Rows from block 4 of the image encoder of a small image captioner, named by matrix and row number. Rows with one number belong to one neuron. Each number is 200 + 20 x the weight over its row's rms, rounded and kept within 0 to 999. All counts start at 0. After the name is the row's rms in percent of the matrix's.
After each neuron's rows are labels from the 100 images, of 14976, where the neuron reaches its largest size: "strongest on" is what is common among them; "peak at" is the part of the image that holds the peak. Only what is clearly more common there than usual is listed. The data: photos of plants, animals and fungi (iNaturalist). In brackets: how many of the 100, against the usual share in percent.
# gate: MLP gate (encoder.blocks.4.mlp.gate.weight, 480x160), inputs 80-159
# fc1: MLP up (encoder.blocks.4.mlp.fc1.weight, 480x160), inputs 80-159
# fc2: MLP down (encoder.blocks.4.mlp.fc2.weight, 160x480, transposed), outputs 80-159

gate.93,096,202,211,161,178,197,200,203,207,206,182,235,190,244,204,171,219,226,189,198,173,174,195,166,179,213,168,195,192,203,191,205,205,188,181,174,212,174,191,172,196,208,199,193,174,210,195,141,193,169,216,203,182,194,211,199,197,197,195,232,209,222,206,206,232,197,239,207,191,205,221,195,212,221,150,168,189,203,161,191,205
fc1.93,104,220,182,207,228,205,214,222,196,186,205,215,162,190,200,174,209,223,202,178,202,210,183,162,205,179,175,196,206,209,169,186,172,153,213,194,197,230,190,204,201,196,189,239,212,182,193,168,163,231,220,189,175,197,232,210,173,168,205,214,208,192,222,190,165,219,203,189,193,205,185,214,183,177,229,213,186,235,187,234,213
fc2.93,101,210,171,196,210,214,197,205,175,212,223,217,194,201,211,195,207,180,175,207,191,209,207,182,192,218,219,192,190,189,221,204,236,199,166,193,188,227,222,243,193,204,214,193,189,167,206,194,174,209,207,210,156,180,213,190,220,164,221,181,173,197,210,188,279,190,170,193,207,196,202,209,201,181,212,206,191,241,216,163,191
strongest on: order Anseriformes (25 vs 5.5); family: Anatidae (25 vs 5.5)
peak at: top left (33 vs 9.8)

gate.243,100,162,170,190,225,215,170,207,218,189,215,208,179,189,191,233,212,198,216,215,200,216,198,191,159,245,170,194,207,214,198,220,176,161,186,200,206,211,204,197,192,189,207,171,206,180,188,194,198,191,210,167,175,183,212,202,200,200,214,215,197,203,152,209,185,231,187,177,208,215,210,229,205,216,186,207,202,189,170,191,178
fc1.243,104,188,227,173,202,172,160,220,216,216,202,181,146,234,216,220,190,209,207,206,213,160,229,195,196,190,202,179,205,192,201,200,215,206,191,191,228,209,198,194,198,227,150,190,238,164,210,199,209,188,214,197,209,191,237,225,219,205,198,194,184,215,177,179,176,227,206,181,193,231,171,231,177,196,196,155,194,209,177,201,188
fc2.243,101,164,216,204,232,220,216,213,199,174,206,211,193,206,199,242,175,213,196,204,217,220,216,212,193,186,210,171,168,191,229,215,207,205,248,178,208,191,205,189,214,229,200,220,211,207,193,183,206,165,213,219,163,159,200,223,227,204,213,215,196,196,207,228,207,190,189,169,200,235,188,148,201,183,183,236,203,140,208,231,201
strongest on: phylum Arthropoda (64 vs 30.9); class Insecta (63 vs 29.2); order Lepidoptera (34 vs 13.7)
peak at: middle left (46 vs 11.7)

gate.98,106,169,198,183,201,175,200,220,207,195,207,201,199,225,182,191,215,226,190,201,195,215,214,213,219,181,185,195,205,189,208,199,178,186,210,225,212,205,231,181,189,191,167,177,195,209,204,179,178,198,218,196,198,186,176,194,219,239,193,192,200,237,196,184,215,210,190,264,194,201,202,246,176,211,163,198,216,204,186,182,218
fc1.98,106,210,215,177,212,216,185,197,215,219,194,213,182,198,193,208,185,189,212,172,208,168,227,212,198,226,181,194,197,215,135,212,186,179,171,172,146,186,186,247,210,196,214,197,220,191,180,210,212,184,178,213,211,195,216,199,180,156,192,222,216,185,198,185,196,196,222,151,211,187,206,188,250,208,214,168,178,217,200,212,212
fc2.98,102,201,189,213,190,193,222,208,142,177,183,189,215,159,220,193,172,190,230,219,159,210,227,194,176,178,174,215,225,191,177,185,191,184,197,230,241,188,229,203,211,224,177,198,227,210,203,188,207,152,194,208,179,183,199,200,211,239,169,204,197,184,183,227,160,208,170,208,165,183,168,208,203,202,220,216,225,159,204,177,206
strongest on: phylum Arthropoda (64 vs 30.9); class Insecta (62 vs 29.2)
peak at: top left (28 vs 9.8)

gate.408,105,208,219,180,196,221,208,194,226,217,214,178,205,178,208,201,193,176,216,197,200,205,209,198,178,209,214,151,190,205,180,230,193,189,190,204,214,219,179,188,235,202,230,200,206,201,228,200,199,233,248,197,199,177,191,211,128,220,226,223,206,241,216,201,196,224,171,187,196,193,197,220,204,181,214,219,223,192,228,235,196
fc1.408,111,217,191,207,191,213,223,202,193,212,213,217,199,181,212,197,213,175,193,194,170,220,219,184,198,193,226,175,194,201,187,204,224,167,216,197,193,219,175,191,225,220,192,208,213,176,244,223,190,222,222,175,203,178,189,198,156,203,225,224,182,232,204,212,188,210,209,205,207,229,176,207,190,153,214,217,207,229,204,235,179
fc2.408,113,213,186,178,208,244,185,237,166,205,194,198,191,225,207,230,168,210,209,180,181,197,198,226,180,196,180,199,168,225,209,169,179,236,206,189,199,196,237,202,217,187,185,217,219,220,232,208,218,180,207,195,210,195,210,203,197,182,197,179,202,200,211,218,218,229,215,169,211,212,195,228,178,253,205,191,208,195,176,222,226
strongest on: phylum Tracheophyta (32 vs 7.3); kingdom Plantae (32 vs 7.3)
peak at: bottom centre (37 vs 11.7)

gate.426,095,216,212,186,173,168,217,186,211,188,179,171,193,213,194,181,187,201,183,204,169,204,193,226,182,198,191,218,223,179,200,208,205,199,206,187,246,217,218,164,207,190,176,212,196,188,198,193,247,204,201,195,216,172,167,183,188,177,215,209,235,190,208,206,214,186,209,169,185,261,192,186,195,189,196,200,212,194,200,194,183
fc1.426,093,212,160,186,204,195,199,165,236,235,194,182,193,192,203,194,174,225,193,177,195,173,182,196,199,214,205,175,175,178,211,197,213,191,174,142,205,163,174,192,159,155,208,181,229,168,205,198,211,199,217,190,194,195,205,232,203,226,196,212,199,230,183,216,194,225,195,196,180,201,182,218,203,201,203,194,182,213,218,192,194
fc2.426,099,210,169,190,217,183,229,223,204,189,215,201,199,217,200,205,197,214,166,162,210,203,176,201,194,206,217,195,183,184,200,173,208,185,202,216,208,195,183,176,183,179,232,204,227,183,212,164,203,191,192,214,219,179,196,211,214,185,214,215,179,192,198,196,197,224,230,241,154,201,214,217,222,220,227,217,225,166,186,225,189
strongest on: order Anseriformes (32 vs 5.5); family: Anatidae (32 vs 5.5)
peak at: bottom centre (39 vs 11.7)

gate.120,100,231,188,195,166,160,182,226,174,222,193,185,230,183,232,176,189,235,182,193,187,227,198,212,220,189,158,219,183,162,216,194,197,205,201,202,211,192,209,195,187,184,198,213,187,209,215,211,199,183,245,195,195,239,178,190,188,207,199,188,212,197,182,200,198,189,231,206,182,187,168,185,206,181,233,186,187,205,203,208,214
fc1.120,093,178,214,182,138,177,190,208,188,181,197,164,230,189,211,185,172,192,194,196,194,204,194,204,214,190,166,191,173,259,210,183,212,216,184,167,209,181,184,209,185,180,208,215,205,185,238,234,215,186,204,190,175,212,175,203,162,243,207,191,197,181,202,196,178,202,230,188,230,190,180,204,220,221,210,188,215,209,192,222,198
fc2.120,097,176,200,206,194,216,168,198,224,162,173,224,208,193,210,224,231,215,178,184,199,224,195,149,206,195,215,157,196,220,192,237,216,182,168,230,183,199,195,173,209,198,219,190,219,204,203,233,175,214,206,186,208,233,201,193,184,240,203,193,211,200,208,222,200,213,211,197,212,210,212,189,237,232,161,171,229,181,224,222,196
strongest on: order Anseriformes (31 vs 5.5); family: Anatidae (31 vs 5.5)
peak at: bottom centre (34 vs 11.7); bottom right (32 vs 9.8)

gate.377,096,188,212,206,163,221,192,181,186,188,199,203,211,213,169,239,168,201,212,206,182,185,179,179,221,146,239,192,223,197,182,202,207,227,179,215,175,193,205,156,186,220,196,232,223,215,143,192,203,204,229,158,222,173,198,170,201,197,188,171,213,199,187,188,216,226,199,197,209,203,214,217,202,220,220,208,176,227,196,193,210
fc1.377,094,195,204,219,184,182,236,181,155,211,205,183,182,238,170,218,162,232,202,193,192,195,202,179,201,213,212,202,181,198,215,206,188,197,218,210,229,183,251,209,215,260,190,213,206,207,183,212,206,211,164,164,206,174,221,179,184,194,217,174,199,200,180,198,220,192,220,193,201,200,202,202,155,207,213,204,224,219,222,225,185
fc2.377,096,192,185,182,201,174,198,211,240,214,177,223,207,195,208,208,212,237,214,198,182,211,209,193,185,182,193,198,218,220,185,194,214,194,229,253,209,234,182,239,209,179,195,238,182,195,193,197,188,196,213,202,191,235,250,209,199,216,213,203,196,199,227,217,181,171,206,221,180,193,203,228,194,206,198,194,214,170,248,171,244
strongest on: order Lepidoptera (35 vs 13.7)
peak at: centre (40 vs 14.1)

gate.349,102,213,216,209,210,235,152,220,229,216,212,206,203,223,199,196,234,185,205,195,165,180,198,192,225,200,209,238,196,192,194,198,143,197,224,216,169,212,199,189,231,173,238,230,179,188,168,206,208,189,194,189,204,219,213,164,142,223,220,245,222,198,195,196,166,179,202,193,231,203,213,193,174,197,196,220,221,180,196,193,215
fc1.349,101,173,199,195,216,219,163,217,183,231,209,192,199,195,205,238,200,226,193,218,178,208,180,194,176,197,171,219,177,187,210,244,172,247,220,204,182,149,188,178,210,172,218,239,190,249,194,206,226,190,207,228,193,227,200,190,193,214,197,243,224,161,189,202,197,211,163,217,199,204,180,225,180,231,195,221,228,197,210,181,192
fc2.349,100,222,205,187,206,186,229,210,170,167,197,210,216,186,209,197,183,174,193,201,207,226,228,212,173,179,200,229,189,236,216,213,216,190,194,222,210,189,224,217,206,203,196,207,233,169,217,177,179,206,175,182,191,191,229,220,210,172,151,205,199,195,215,242,180,197,213,215,201,209,170,212,197,200,189,200,205,218,167,195,189
strongest on: class: Aves (89 vs 55); order Accipitriformes (37 vs 3.9); family: Accipitridae (27 vs 3.3)
peak at: top right (84 vs 9.8)

gate.71,103,193,207,197,189,238,197,230,200,179,191,159,202,183,229,228,212,219,192,227,194,177,208,161,191,222,236,226,201,194,221,208,160,160,221,236,176,202,210,211,249,163,214,165,225,177,192,200,226,183,182,221,183,192,211,184,230,204,233,194,213,216,219,220,199,189,216,216,156,188,216,231,208,168,191,189,206,243,198,172,230
fc1.71,102,197,187,210,217,149,198,183,215,208,197,238,197,236,191,176,198,193,199,186,185,212,207,235,200,185,185,177,191,191,216,177,256,226,199,199,201,212,189,175,178,236,180,215,197,199,190,190,188,184,216,183,205,193,186,207,175,193,188,222,180,179,168,170,216,224,220,197,233,182,181,188,226,227,212,221,205,162,220,222,186
fc2.71,108,182,188,210,220,177,220,193,204,180,212,153,179,199,198,180,222,200,218,224,191,215,183,213,223,212,213,209,207,180,180,184,237,186,220,187,223,213,206,170,214,156,212,217,191,216,173,240,208,195,188,165,179,214,185,239,205,187,191,198,190,205,241,214,209,207,181,185,183,227,193,254,192,219,188,205,177,197,177,188,191
strongest on: order Charadriiformes (26 vs 7.6)
peak at: middle right (53 vs 11.7)

gate.226,105,222,210,204,254,175,232,198,226,216,184,176,192,202,180,198,222,190,170,240,187,216,157,193,183,195,209,176,167,206,193,200,191,222,214,217,186,181,201,197,179,220,198,193,197,230,193,190,228,231,208,170,219,199,216,190,221,164,213,212,229,200,194,203,220,180,175,203,174,202,197,173,204,180,195,232,236,206,184,192,212
fc1.226,106,162,195,203,183,209,197,207,184,189,174,207,228,200,196,214,212,233,215,191,192,165,232,201,233,224,189,232,203,201,195,211,219,201,193,246,196,246,217,215,205,207,212,179,198,166,221,224,194,218,194,203,194,213,182,198,208,221,197,211,202,207,180,189,201,223,194,192,187,208,213,215,211,212,194,198,164,182,203,223,194
fc2.226,107,212,170,229,201,227,214,170,216,198,191,186,154,213,240,204,206,203,228,206,181,182,252,191,212,196,184,171,183,190,215,178,237,202,216,191,221,204,224,223,178,226,184,215,218,220,198,204,208,208,227,246,182,214,191,202,204,218,192,203,202,168,202,193,206,203,160,199,209,200,172,230,216,219,209,200,182,196,191,193,173
strongest on: order Charadriiformes (26 vs 7.6)
peak at: middle left (42 vs 11.7)

gate.478,100,203,177,181,213,226,176,215,236,183,215,170,187,159,235,196,200,200,186,215,183,165,220,201,190,213,181,162,192,206,176,206,198,203,202,211,219,188,200,184,219,202,169,222,190,203,198,231,141,213,238,192,208,194,181,226,222,215,229,219,205,197,205,192,221,183,180,202,254,170,177,198,198,202,226,165,189,209,200,181,185
fc1.478,094,189,217,201,219,166,207,187,174,217,188,212,181,216,203,190,200,174,202,224,211,199,214,205,235,180,198,231,172,190,201,185,229,172,175,214,203,202,198,214,176,236,202,169,242,137,220,194,201,184,174,184,236,204,210,206,194,218,164,191,218,193,189,198,192,199,207,200,170,230,173,159,198,193,169,192,227,237,201,187,208
fc2.478,097,185,183,223,201,206,204,232,207,187,178,179,190,211,212,244,217,185,208,188,190,208,176,171,231,229,233,195,179,248,227,224,221,260,173,209,179,197,189,192,177,205,157,193,196,203,237,194,180,218,179,200,207,169,205,201,210,205,217,207,193,224,212,186,192,193,206,235,223,189,197,195,204,201,197,223,238,170,235,220,199
strongest on: phylum Arthropoda (61 vs 30.9); order Lepidoptera (35 vs 13.7)
peak at: bottom right (32 vs 9.8)

gate.372,100,204,190,188,205,182,186,238,185,184,199,212,211,209,165,202,198,225,161,191,201,215,169,212,209,181,236,217,179,193,214,193,210,213,197,185,187,199,171,205,192,202,220,183,182,244,167,192,214,217,178,176,223,212,197,219,192,228,171,212,217,244,230,232,215,194,183,243,164,188,192,179,203,167,200,185,204,207,168,179,212
fc1.372,101,190,191,205,175,171,185,192,200,206,191,207,170,208,212,196,207,211,205,242,205,211,193,215,236,212,199,177,210,234,189,214,210,176,209,222,205,220,201,200,187,183,165,210,212,210,195,211,201,211,178,230,221,229,197,186,212,190,222,196,150,212,224,172,207,183,227,171,241,180,212,231,217,204,158,210,204,203,231,181,183
fc2.372,103,223,197,202,206,216,241,149,244,203,198,218,187,173,211,203,191,211,192,196,198,224,218,156,215,172,188,232,240,206,202,205,212,244,214,172,216,192,184,206,209,208,189,211,193,203,202,201,159,242,178,202,208,218,185,237,211,206,207,211,208,225,172,241,175,187,204,188,199,202,178,204,198,208,180,199,200,205,201,195,210
strongest on: order Lepidoptera (31 vs 13.7)
peak at: top centre (31 vs 11.7)

gate.417,106,195,241,211,195,226,183,195,194,186,168,219,216,195,216,233,210,220,217,148,213,197,223,205,172,192,184,184,206,170,197,190,223,209,202,222,189,210,232,229,208,206,190,219,208,207,230,168,187,164,184,175,182,197,227,206,202,191,222,189,201,208,204,188,192,184,184,181,212,194,192,172,216,213,192,233,195,195,160,193,229
fc1.417,100,218,226,225,192,189,243,190,198,182,201,224,166,202,217,186,199,201,210,177,228,202,207,194,167,191,200,188,173,159,185,180,204,204,188,218,185,198,263,216,224,215,208,196,179,234,222,149,201,185,186,216,236,184,186,175,187,194,246,200,188,176,215,203,183,219,212,188,224,204,177,198,191,189,175,226,197,209,192,194,237
fc2.417,107,206,215,223,206,191,213,168,189,203,157,203,190,229,217,195,199,196,205,213,215,212,188,252,227,218,207,212,182,184,206,216,195,196,171,233,191,205,174,192,195,190,219,175,202,172,175,214,178,229,178,227,192,233,215,205,205,238,177,178,226,191,225,222,194,209,226,198,223,206,159,195,203,171,204,187,197,198,191,230,219
strongest on: phylum Tracheophyta (26 vs 7.3); kingdom Plantae (26 vs 7.3)
peak at: bottom left (40 vs 9.8); top left (25 vs 9.8)

gate.346,101,223,191,219,199,202,183,192,200,218,230,190,212,202,184,186,191,174,215,221,201,183,170,208,182,235,212,200,194,180,163,202,144,203,151,176,200,176,235,189,220,209,180,227,206,249,214,174,202,181,186,175,200,212,197,215,174,200,199,180,214,213,248,209,189,176,230,219,212,216,209,198,194,207,167,168,178,209,221,188,191
fc1.346,110,233,207,210,172,238,196,219,192,207,192,171,196,176,191,233,191,157,238,216,204,177,190,190,199,228,217,209,204,201,170,207,129,229,189,191,200,177,206,175,208,221,183,223,199,222,191,174,231,222,224,191,182,218,155,192,184,187,233,225,213,201,207,212,204,183,237,178,208,232,203,220,192,185,192,189,183,210,202,194,170
fc2.346,103,222,186,170,219,181,213,179,212,172,214,209,186,192,220,202,184,206,209,196,197,210,189,159,171,184,192,208,194,196,237,205,163,238,217,182,131,196,203,202,197,241,193,176,200,231,177,243,189,197,217,186,189,198,212,206,177,194,186,212,189,190,189,225,199,203,162,201,203,185,172,216,156,214,210,232,185,215,240,167,229
strongest on: order Lepidoptera (40 vs 13.7); family: Pieridae (25 vs 1.3)
peak at: centre (42 vs 14.1)

gate.53,112,229,209,197,195,207,156,208,203,197,214,195,243,229,208,218,207,171,197,219,232,163,189,207,175,196,192,209,172,215,214,164,191,215,174,216,184,204,176,186,209,183,228,180,191,182,224,179,189,196,188,220,211,170,210,207,209,215,188,191,173,222,212,173,185,201,221,206,210,198,197,204,178,191,164,197,239,197,215,195,166
fc1.53,107,201,200,218,190,228,164,209,210,223,220,192,188,199,204,186,187,217,191,208,208,192,205,179,176,197,206,217,193,192,230,183,199,223,207,183,208,193,198,221,234,202,177,206,203,194,218,173,155,215,160,204,188,155,193,199,189,205,230,191,174,213,232,191,217,203,212,182,190,201,207,171,188,227,166,215,272,170,190,195,198
fc2.53,109,179,178,184,185,167,208,198,235,194,209,205,207,160,205,200,224,206,211,190,179,197,224,197,177,221,201,212,185,177,171,202,167,193,208,209,182,206,183,212,200,195,225,171,205,195,205,183,200,201,183,174,202,191,209,227,176,182,205,175,229,222,202,188,156,207,191,194,175,205,220,221,208,204,154,197,212,213,155,189,219
strongest on: class: Aves (85 vs 55); order Anseriformes (32 vs 5.5); family: Anatidae (32 vs 5.5)
peak at: top left (41 vs 9.8); middle left (37 vs 11.7)

gate.190,093,197,258,195,171,219,196,182,196,211,182,176,188,158,198,192,227,198,235,206,202,181,194,220,171,183,198,219,200,197,198,183,218,230,210,197,184,211,237,236,187,194,201,192,169,190,187,135,163,190,195,188,186,187,188,219,204,217,200,162,213,226,212,205,209,219,204,200,199,190,241,158,218,217,199,191,178,181,211,203,189
fc1.190,098,161,230,187,216,202,191,169,213,201,230,173,217,192,192,189,223,214,234,204,185,170,194,210,234,208,190,216,208,237,195,195,160,231,177,173,196,210,189,188,175,193,216,167,175,203,191,191,212,198,214,211,202,200,217,192,209,183,199,238,212,190,197,173,204,191,203,178,165,184,206,184,181,196,176,204,189,195,177,208,196
fc2.190,098,189,186,218,184,203,198,219,214,168,243,176,168,161,165,228,227,191,208,202,207,226,213,208,219,202,174,222,235,218,206,175,208,217,219,203,193,173,188,197,161,196,213,191,205,172,207,174,168,192,193,195,222,205,207,175,258,186,187,189,176,205,208,204,167,182,177,207,215,217,160,206,204,165,199,222,184,207,191,210,219
strongest on: order Anseriformes (29 vs 5.5); family: Anatidae (29 vs 5.5)
peak at: bottom centre (28 vs 11.7)

gate.208,110,161,209,192,210,206,197,203,196,209,207,221,192,216,194,183,183,181,194,198,187,178,188,214,187,156,184,214,216,218,228,197,195,160,223,194,216,236,179,188,246,174,212,221,210,227,192,206,198,181,171,188,175,219,196,181,167,221,219,194,222,210,196,197,232,193,198,229,226,195,229,214,199,183,205,180,245,179,202,209,205
fc1.208,100,211,191,181,204,204,210,204,186,205,201,190,175,215,154,219,231,209,223,213,186,204,212,181,196,204,209,223,201,174,193,225,213,206,195,224,192,226,191,214,184,227,236,185,190,179,249,185,200,209,211,166,170,201,204,181,218,174,183,215,218,172,184,196,220,203,197,170,200,208,201,244,212,195,203,201,174,197,181,176,210
fc2.208,105,188,205,213,201,201,192,188,175,228,152,190,249,201,189,217,206,216,203,167,176,202,190,250,202,194,210,229,206,169,195,228,192,217,217,197,187,221,209,207,200,216,221,220,212,199,216,197,222,182,225,196,195,162,211,229,167,184,199,196,223,226,225,185,186,167,190,217,173,197,220,208,182,182,190,196,219,243,202,217,176
strongest on: class: Aves (84 vs 55); order Anseriformes (46 vs 5.5); family: Anatidae (46 vs 5.5)
peak at: bottom centre (52 vs 11.7)

gate.285,099,220,240,192,179,218,197,201,209,184,199,213,197,186,215,207,196,160,184,223,194,236,216,230,191,195,193,187,199,198,212,176,185,212,232,220,185,221,210,238,186,217,198,220,214,207,152,223,233,193,227,197,228,197,181,232,188,211,199,199,227,218,235,199,178,225,212,217,185,197,189,208,175,170,220,213,216,188,176,219,191
fc1.285,093,208,178,211,179,182,212,221,205,196,224,193,218,194,212,182,201,212,237,172,189,216,195,183,215,169,216,224,180,190,234,193,209,185,192,193,198,198,189,190,186,204,205,168,241,173,211,168,186,195,221,181,167,207,221,200,232,172,220,198,204,166,194,219,233,179,165,212,201,203,226,228,230,223,217,209,178,146,201,192,212
fc2.285,094,222,194,189,215,192,191,211,211,177,177,222,203,188,183,182,222,232,241,209,196,231,182,221,197,222,224,223,217,188,189,189,200,214,217,187,192,211,184,218,170,207,185,220,178,186,220,206,234,189,181,219,170,161,209,202,210,216,218,156,162,213,173,193,199,204,200,200,192,177,188,201,216,196,176,152,203,207,213,212,230
strongest on: class: Aves (94 vs 55); order Anseriformes (50 vs 5.5); family: Anatidae (50 vs 5.5)
peak at: bottom centre (57 vs 11.7)

gate.9,093,185,226,200,231,189,177,206,204,221,186,216,189,216,199,195,223,176,235,205,189,178,235,199,197,209,213,195,222,195,186,189,184,173,215,182,234,186,189,202,213,195,217,254,259,226,204,194,187,187,201,213,223,203,195,210,137,217,233,212,197,172,182,208,206,204,165,193,220,197,198,215,202,195,178,213,223,181,187,207,206
fc1.9,105,166,249,188,227,226,228,193,205,242,180,200,209,226,227,188,227,182,226,180,169,209,196,177,206,221,166,256,193,203,208,201,200,205,194,212,195,165,209,190,200,210,203,225,199,208,185,221,180,173,216,180,190,177,198,197,230,218,240,208,193,203,186,195,163,187,204,227,187,201,196,181,216,215,193,163,183,201,202,193,204
fc2.9,104,218,182,203,180,205,221,216,213,190,240,220,200,226,208,170,227,192,241,242,251,205,211,200,182,212,194,213,217,255,203,211,212,201,184,202,176,213,189,169,178,205,208,214,179,170,221,188,225,223,195,200,217,205,197,197,215,186,194,211,178,220,233,158,200,224,163,181,189,182,190,220,195,216,208,224,205,195,218,150,192
strongest on: class: Aves (87 vs 55); order Anseriformes (53 vs 5.5); family: Anatidae (53 vs 5.5)
peak at: bottom centre (46 vs 11.7)

gate.280,109,250,197,206,185,174,190,199,165,228,223,235,208,214,215,147,245,199,238,209,180,157,176,211,196,193,224,195,166,234,192,210,202,201,202,218,234,144,219,211,169,199,209,221,207,194,217,216,206,242,205,221,191,169,170,180,178,208,209,186,223,216,185,220,176,207,221,200,190,174,189,220,215,205,221,186,205,209,198,198,199
fc1.280,105,231,239,221,208,207,194,234,175,202,226,217,203,210,211,186,230,199,207,217,169,227,180,198,164,204,206,202,181,179,218,194,220,185,192,200,207,201,221,178,178,178,191,221,250,160,183,202,220,221,197,177,203,205,203,211,152,162,230,226,196,228,221,211,174,190,205,215,216,174,186,180,213,178,210,206,198,209,220,172,178
fc2.280,107,216,214,214,165,212,221,206,208,191,203,241,186,211,214,216,198,183,154,205,205,212,221,168,167,195,198,172,203,199,179,206,244,207,193,243,221,183,198,193,215,209,204,205,207,196,176,179,205,177,181,210,208,180,213,210,190,206,166,231,210,204,201,160,220,187,244,165,187,171,181,213,204,188,204,193,178,219,233,152,159
strongest on: phylum Arthropoda (64 vs 30.9); class Insecta (61 vs 29.2)
peak at: centre (47 vs 14.1)

gate.69,099,178,171,203,191,181,248,184,203,220,161,219,197,176,200,187,196,201,238,199,162,175,189,156,246,177,194,219,211,227,174,186,211,177,205,184,203,205,211,195,202,201,205,205,192,198,211,204,230,189,212,193,196,187,239,221,200,226,174,196,209,176,191,148,225,191,193,175,181,228,203,206,170,175,180,184,186,221,208,212,193
fc1.69,102,181,220,186,198,189,186,186,225,206,214,172,193,204,223,181,217,164,200,214,230,206,220,199,207,185,176,198,203,181,195,177,189,187,204,219,187,192,206,206,186,189,200,209,203,181,187,195,188,209,175,199,185,169,182,176,219,199,245,240,243,202,186,228,223,200,181,210,227,176,206,163,184,142,237,204,181,201,195,182,209
fc2.69,102,204,169,221,199,182,183,201,215,217,226,180,210,168,196,224,215,194,170,199,169,223,165,233,147,198,212,228,210,217,218,210,171,197,216,199,205,219,189,181,193,237,165,189,181,206,164,198,206,203,224,191,189,163,200,224,207,158,192,196,196,140,188,164,174,188,191,231,214,232,188,191,204,210,206,215,178,187,184,237,189
strongest on: order Lepidoptera (31 vs 13.7)
peak at: bottom left (41 vs 9.8)

gate.172,120,187,176,190,202,207,222,179,178,192,229,210,202,205,208,184,256,217,197,232,193,197,171,219,197,220,238,152,205,210,203,179,230,186,215,225,170,200,154,238,180,185,175,208,188,201,223,207,225,204,236,206,177,213,248,208,219,188,227,201,171,221,176,190,184,221,182,205,201,212,195,174,182,198,200,162,217,224,206,209,196
fc1.172,113,228,181,204,185,204,199,214,199,212,208,198,178,195,192,220,194,176,199,159,203,209,191,217,196,184,169,208,170,177,191,182,195,198,183,168,228,226,229,200,216,188,206,166,226,209,182,187,190,198,157,214,258,216,181,197,176,219,190,211,235,179,213,217,172,217,193,199,193,199,244,229,214,178,187,200,176,207,177,175,194
fc2.172,109,209,212,218,188,180,150,196,194,159,230,205,205,186,215,198,207,192,197,188,189,181,210,188,210,208,149,208,187,212,201,207,203,205,194,178,195,194,183,189,204,187,205,211,179,173,199,195,190,203,199,219,212,201,160,214,215,232,184,245,147,197,217,209,215,206,186,182,201,205,225,213,194,232,242,230,226,207,199,256,191
strongest on: order Charadriiformes (42 vs 7.6); family: Laridae (33 vs 2.6); text has "larus" (25 vs 1.4)
peak at: centre (35 vs 14.1)

gate.270,110,207,188,222,213,174,215,177,202,199,230,165,205,179,172,194,219,147,186,193,193,207,166,191,170,226,156,222,211,195,220,197,154,175,194,165,200,192,200,199,184,211,216,203,209,194,176,233,205,208,200,193,215,227,168,216,158,188,222,183,225,243,170,194,227,196,204,177,210,216,221,161,210,218,213,188,213,216,199,177,194
fc1.270,106,202,186,174,155,214,198,224,154,183,188,205,191,199,246,196,186,217,236,195,231,214,202,239,189,254,204,183,206,217,176,220,200,184,221,220,211,203,177,201,209,211,188,179,171,158,180,200,199,177,174,223,187,176,189,175,218,189,216,202,185,197,181,222,174,225,206,216,240,162,192,203,229,195,184,180,196,188,225,234,182
fc2.270,113,181,191,217,205,217,188,177,188,231,222,217,184,196,189,192,188,181,182,166,211,190,221,199,213,200,211,159,240,193,236,190,213,199,202,184,187,178,195,164,215,240,166,168,210,222,197,198,176,217,194,235,241,202,200,160,234,168,211,197,190,189,218,210,201,209,175,203,214,221,183,189,214,200,250,212,207,173,163,198,184
strongest on: order Charadriiformes (29 vs 7.6)
peak at: bottom centre (34 vs 11.7)

gate.154,106,162,243,228,206,208,151,217,214,197,169,228,183,201,188,198,186,169,189,194,196,178,219,199,231,181,192,208,195,213,200,189,176,199,169,212,189,166,187,205,184,205,208,202,195,189,226,167,223,191,216,233,223,239,189,200,191,218,197,198,186,212,183,179,187,229,163,217,214,222,248,222,176,204,179,215,178,227,195,190,212
fc1.154,110,204,197,208,233,195,199,189,152,249,199,182,185,197,211,193,160,192,186,201,207,197,189,224,201,224,203,215,212,238,236,212,221,183,201,199,190,182,176,219,142,238,171,183,213,216,222,211,192,183,190,210,194,230,183,208,239,188,178,192,192,187,249,223,190,188,206,225,237,194,224,190,209,214,227,174,194,205,204,218,203
fc2.154,107,232,182,212,224,200,207,251,203,225,182,188,189,201,195,215,163,196,174,177,183,225,187,187,238,181,207,223,177,170,221,198,160,215,213,195,232,201,171,191,172,215,176,206,172,201,194,184,203,203,214,209,196,174,204,226,183,196,217,169,209,214,177,215,247,189,226,252,209,220,158,205,211,222,180,203,200,201,191,218,209
strongest on: class: Aves (84 vs 55); order Anseriformes (35 vs 5.5); family: Anatidae (35 vs 5.5)
peak at: top centre (31 vs 11.7)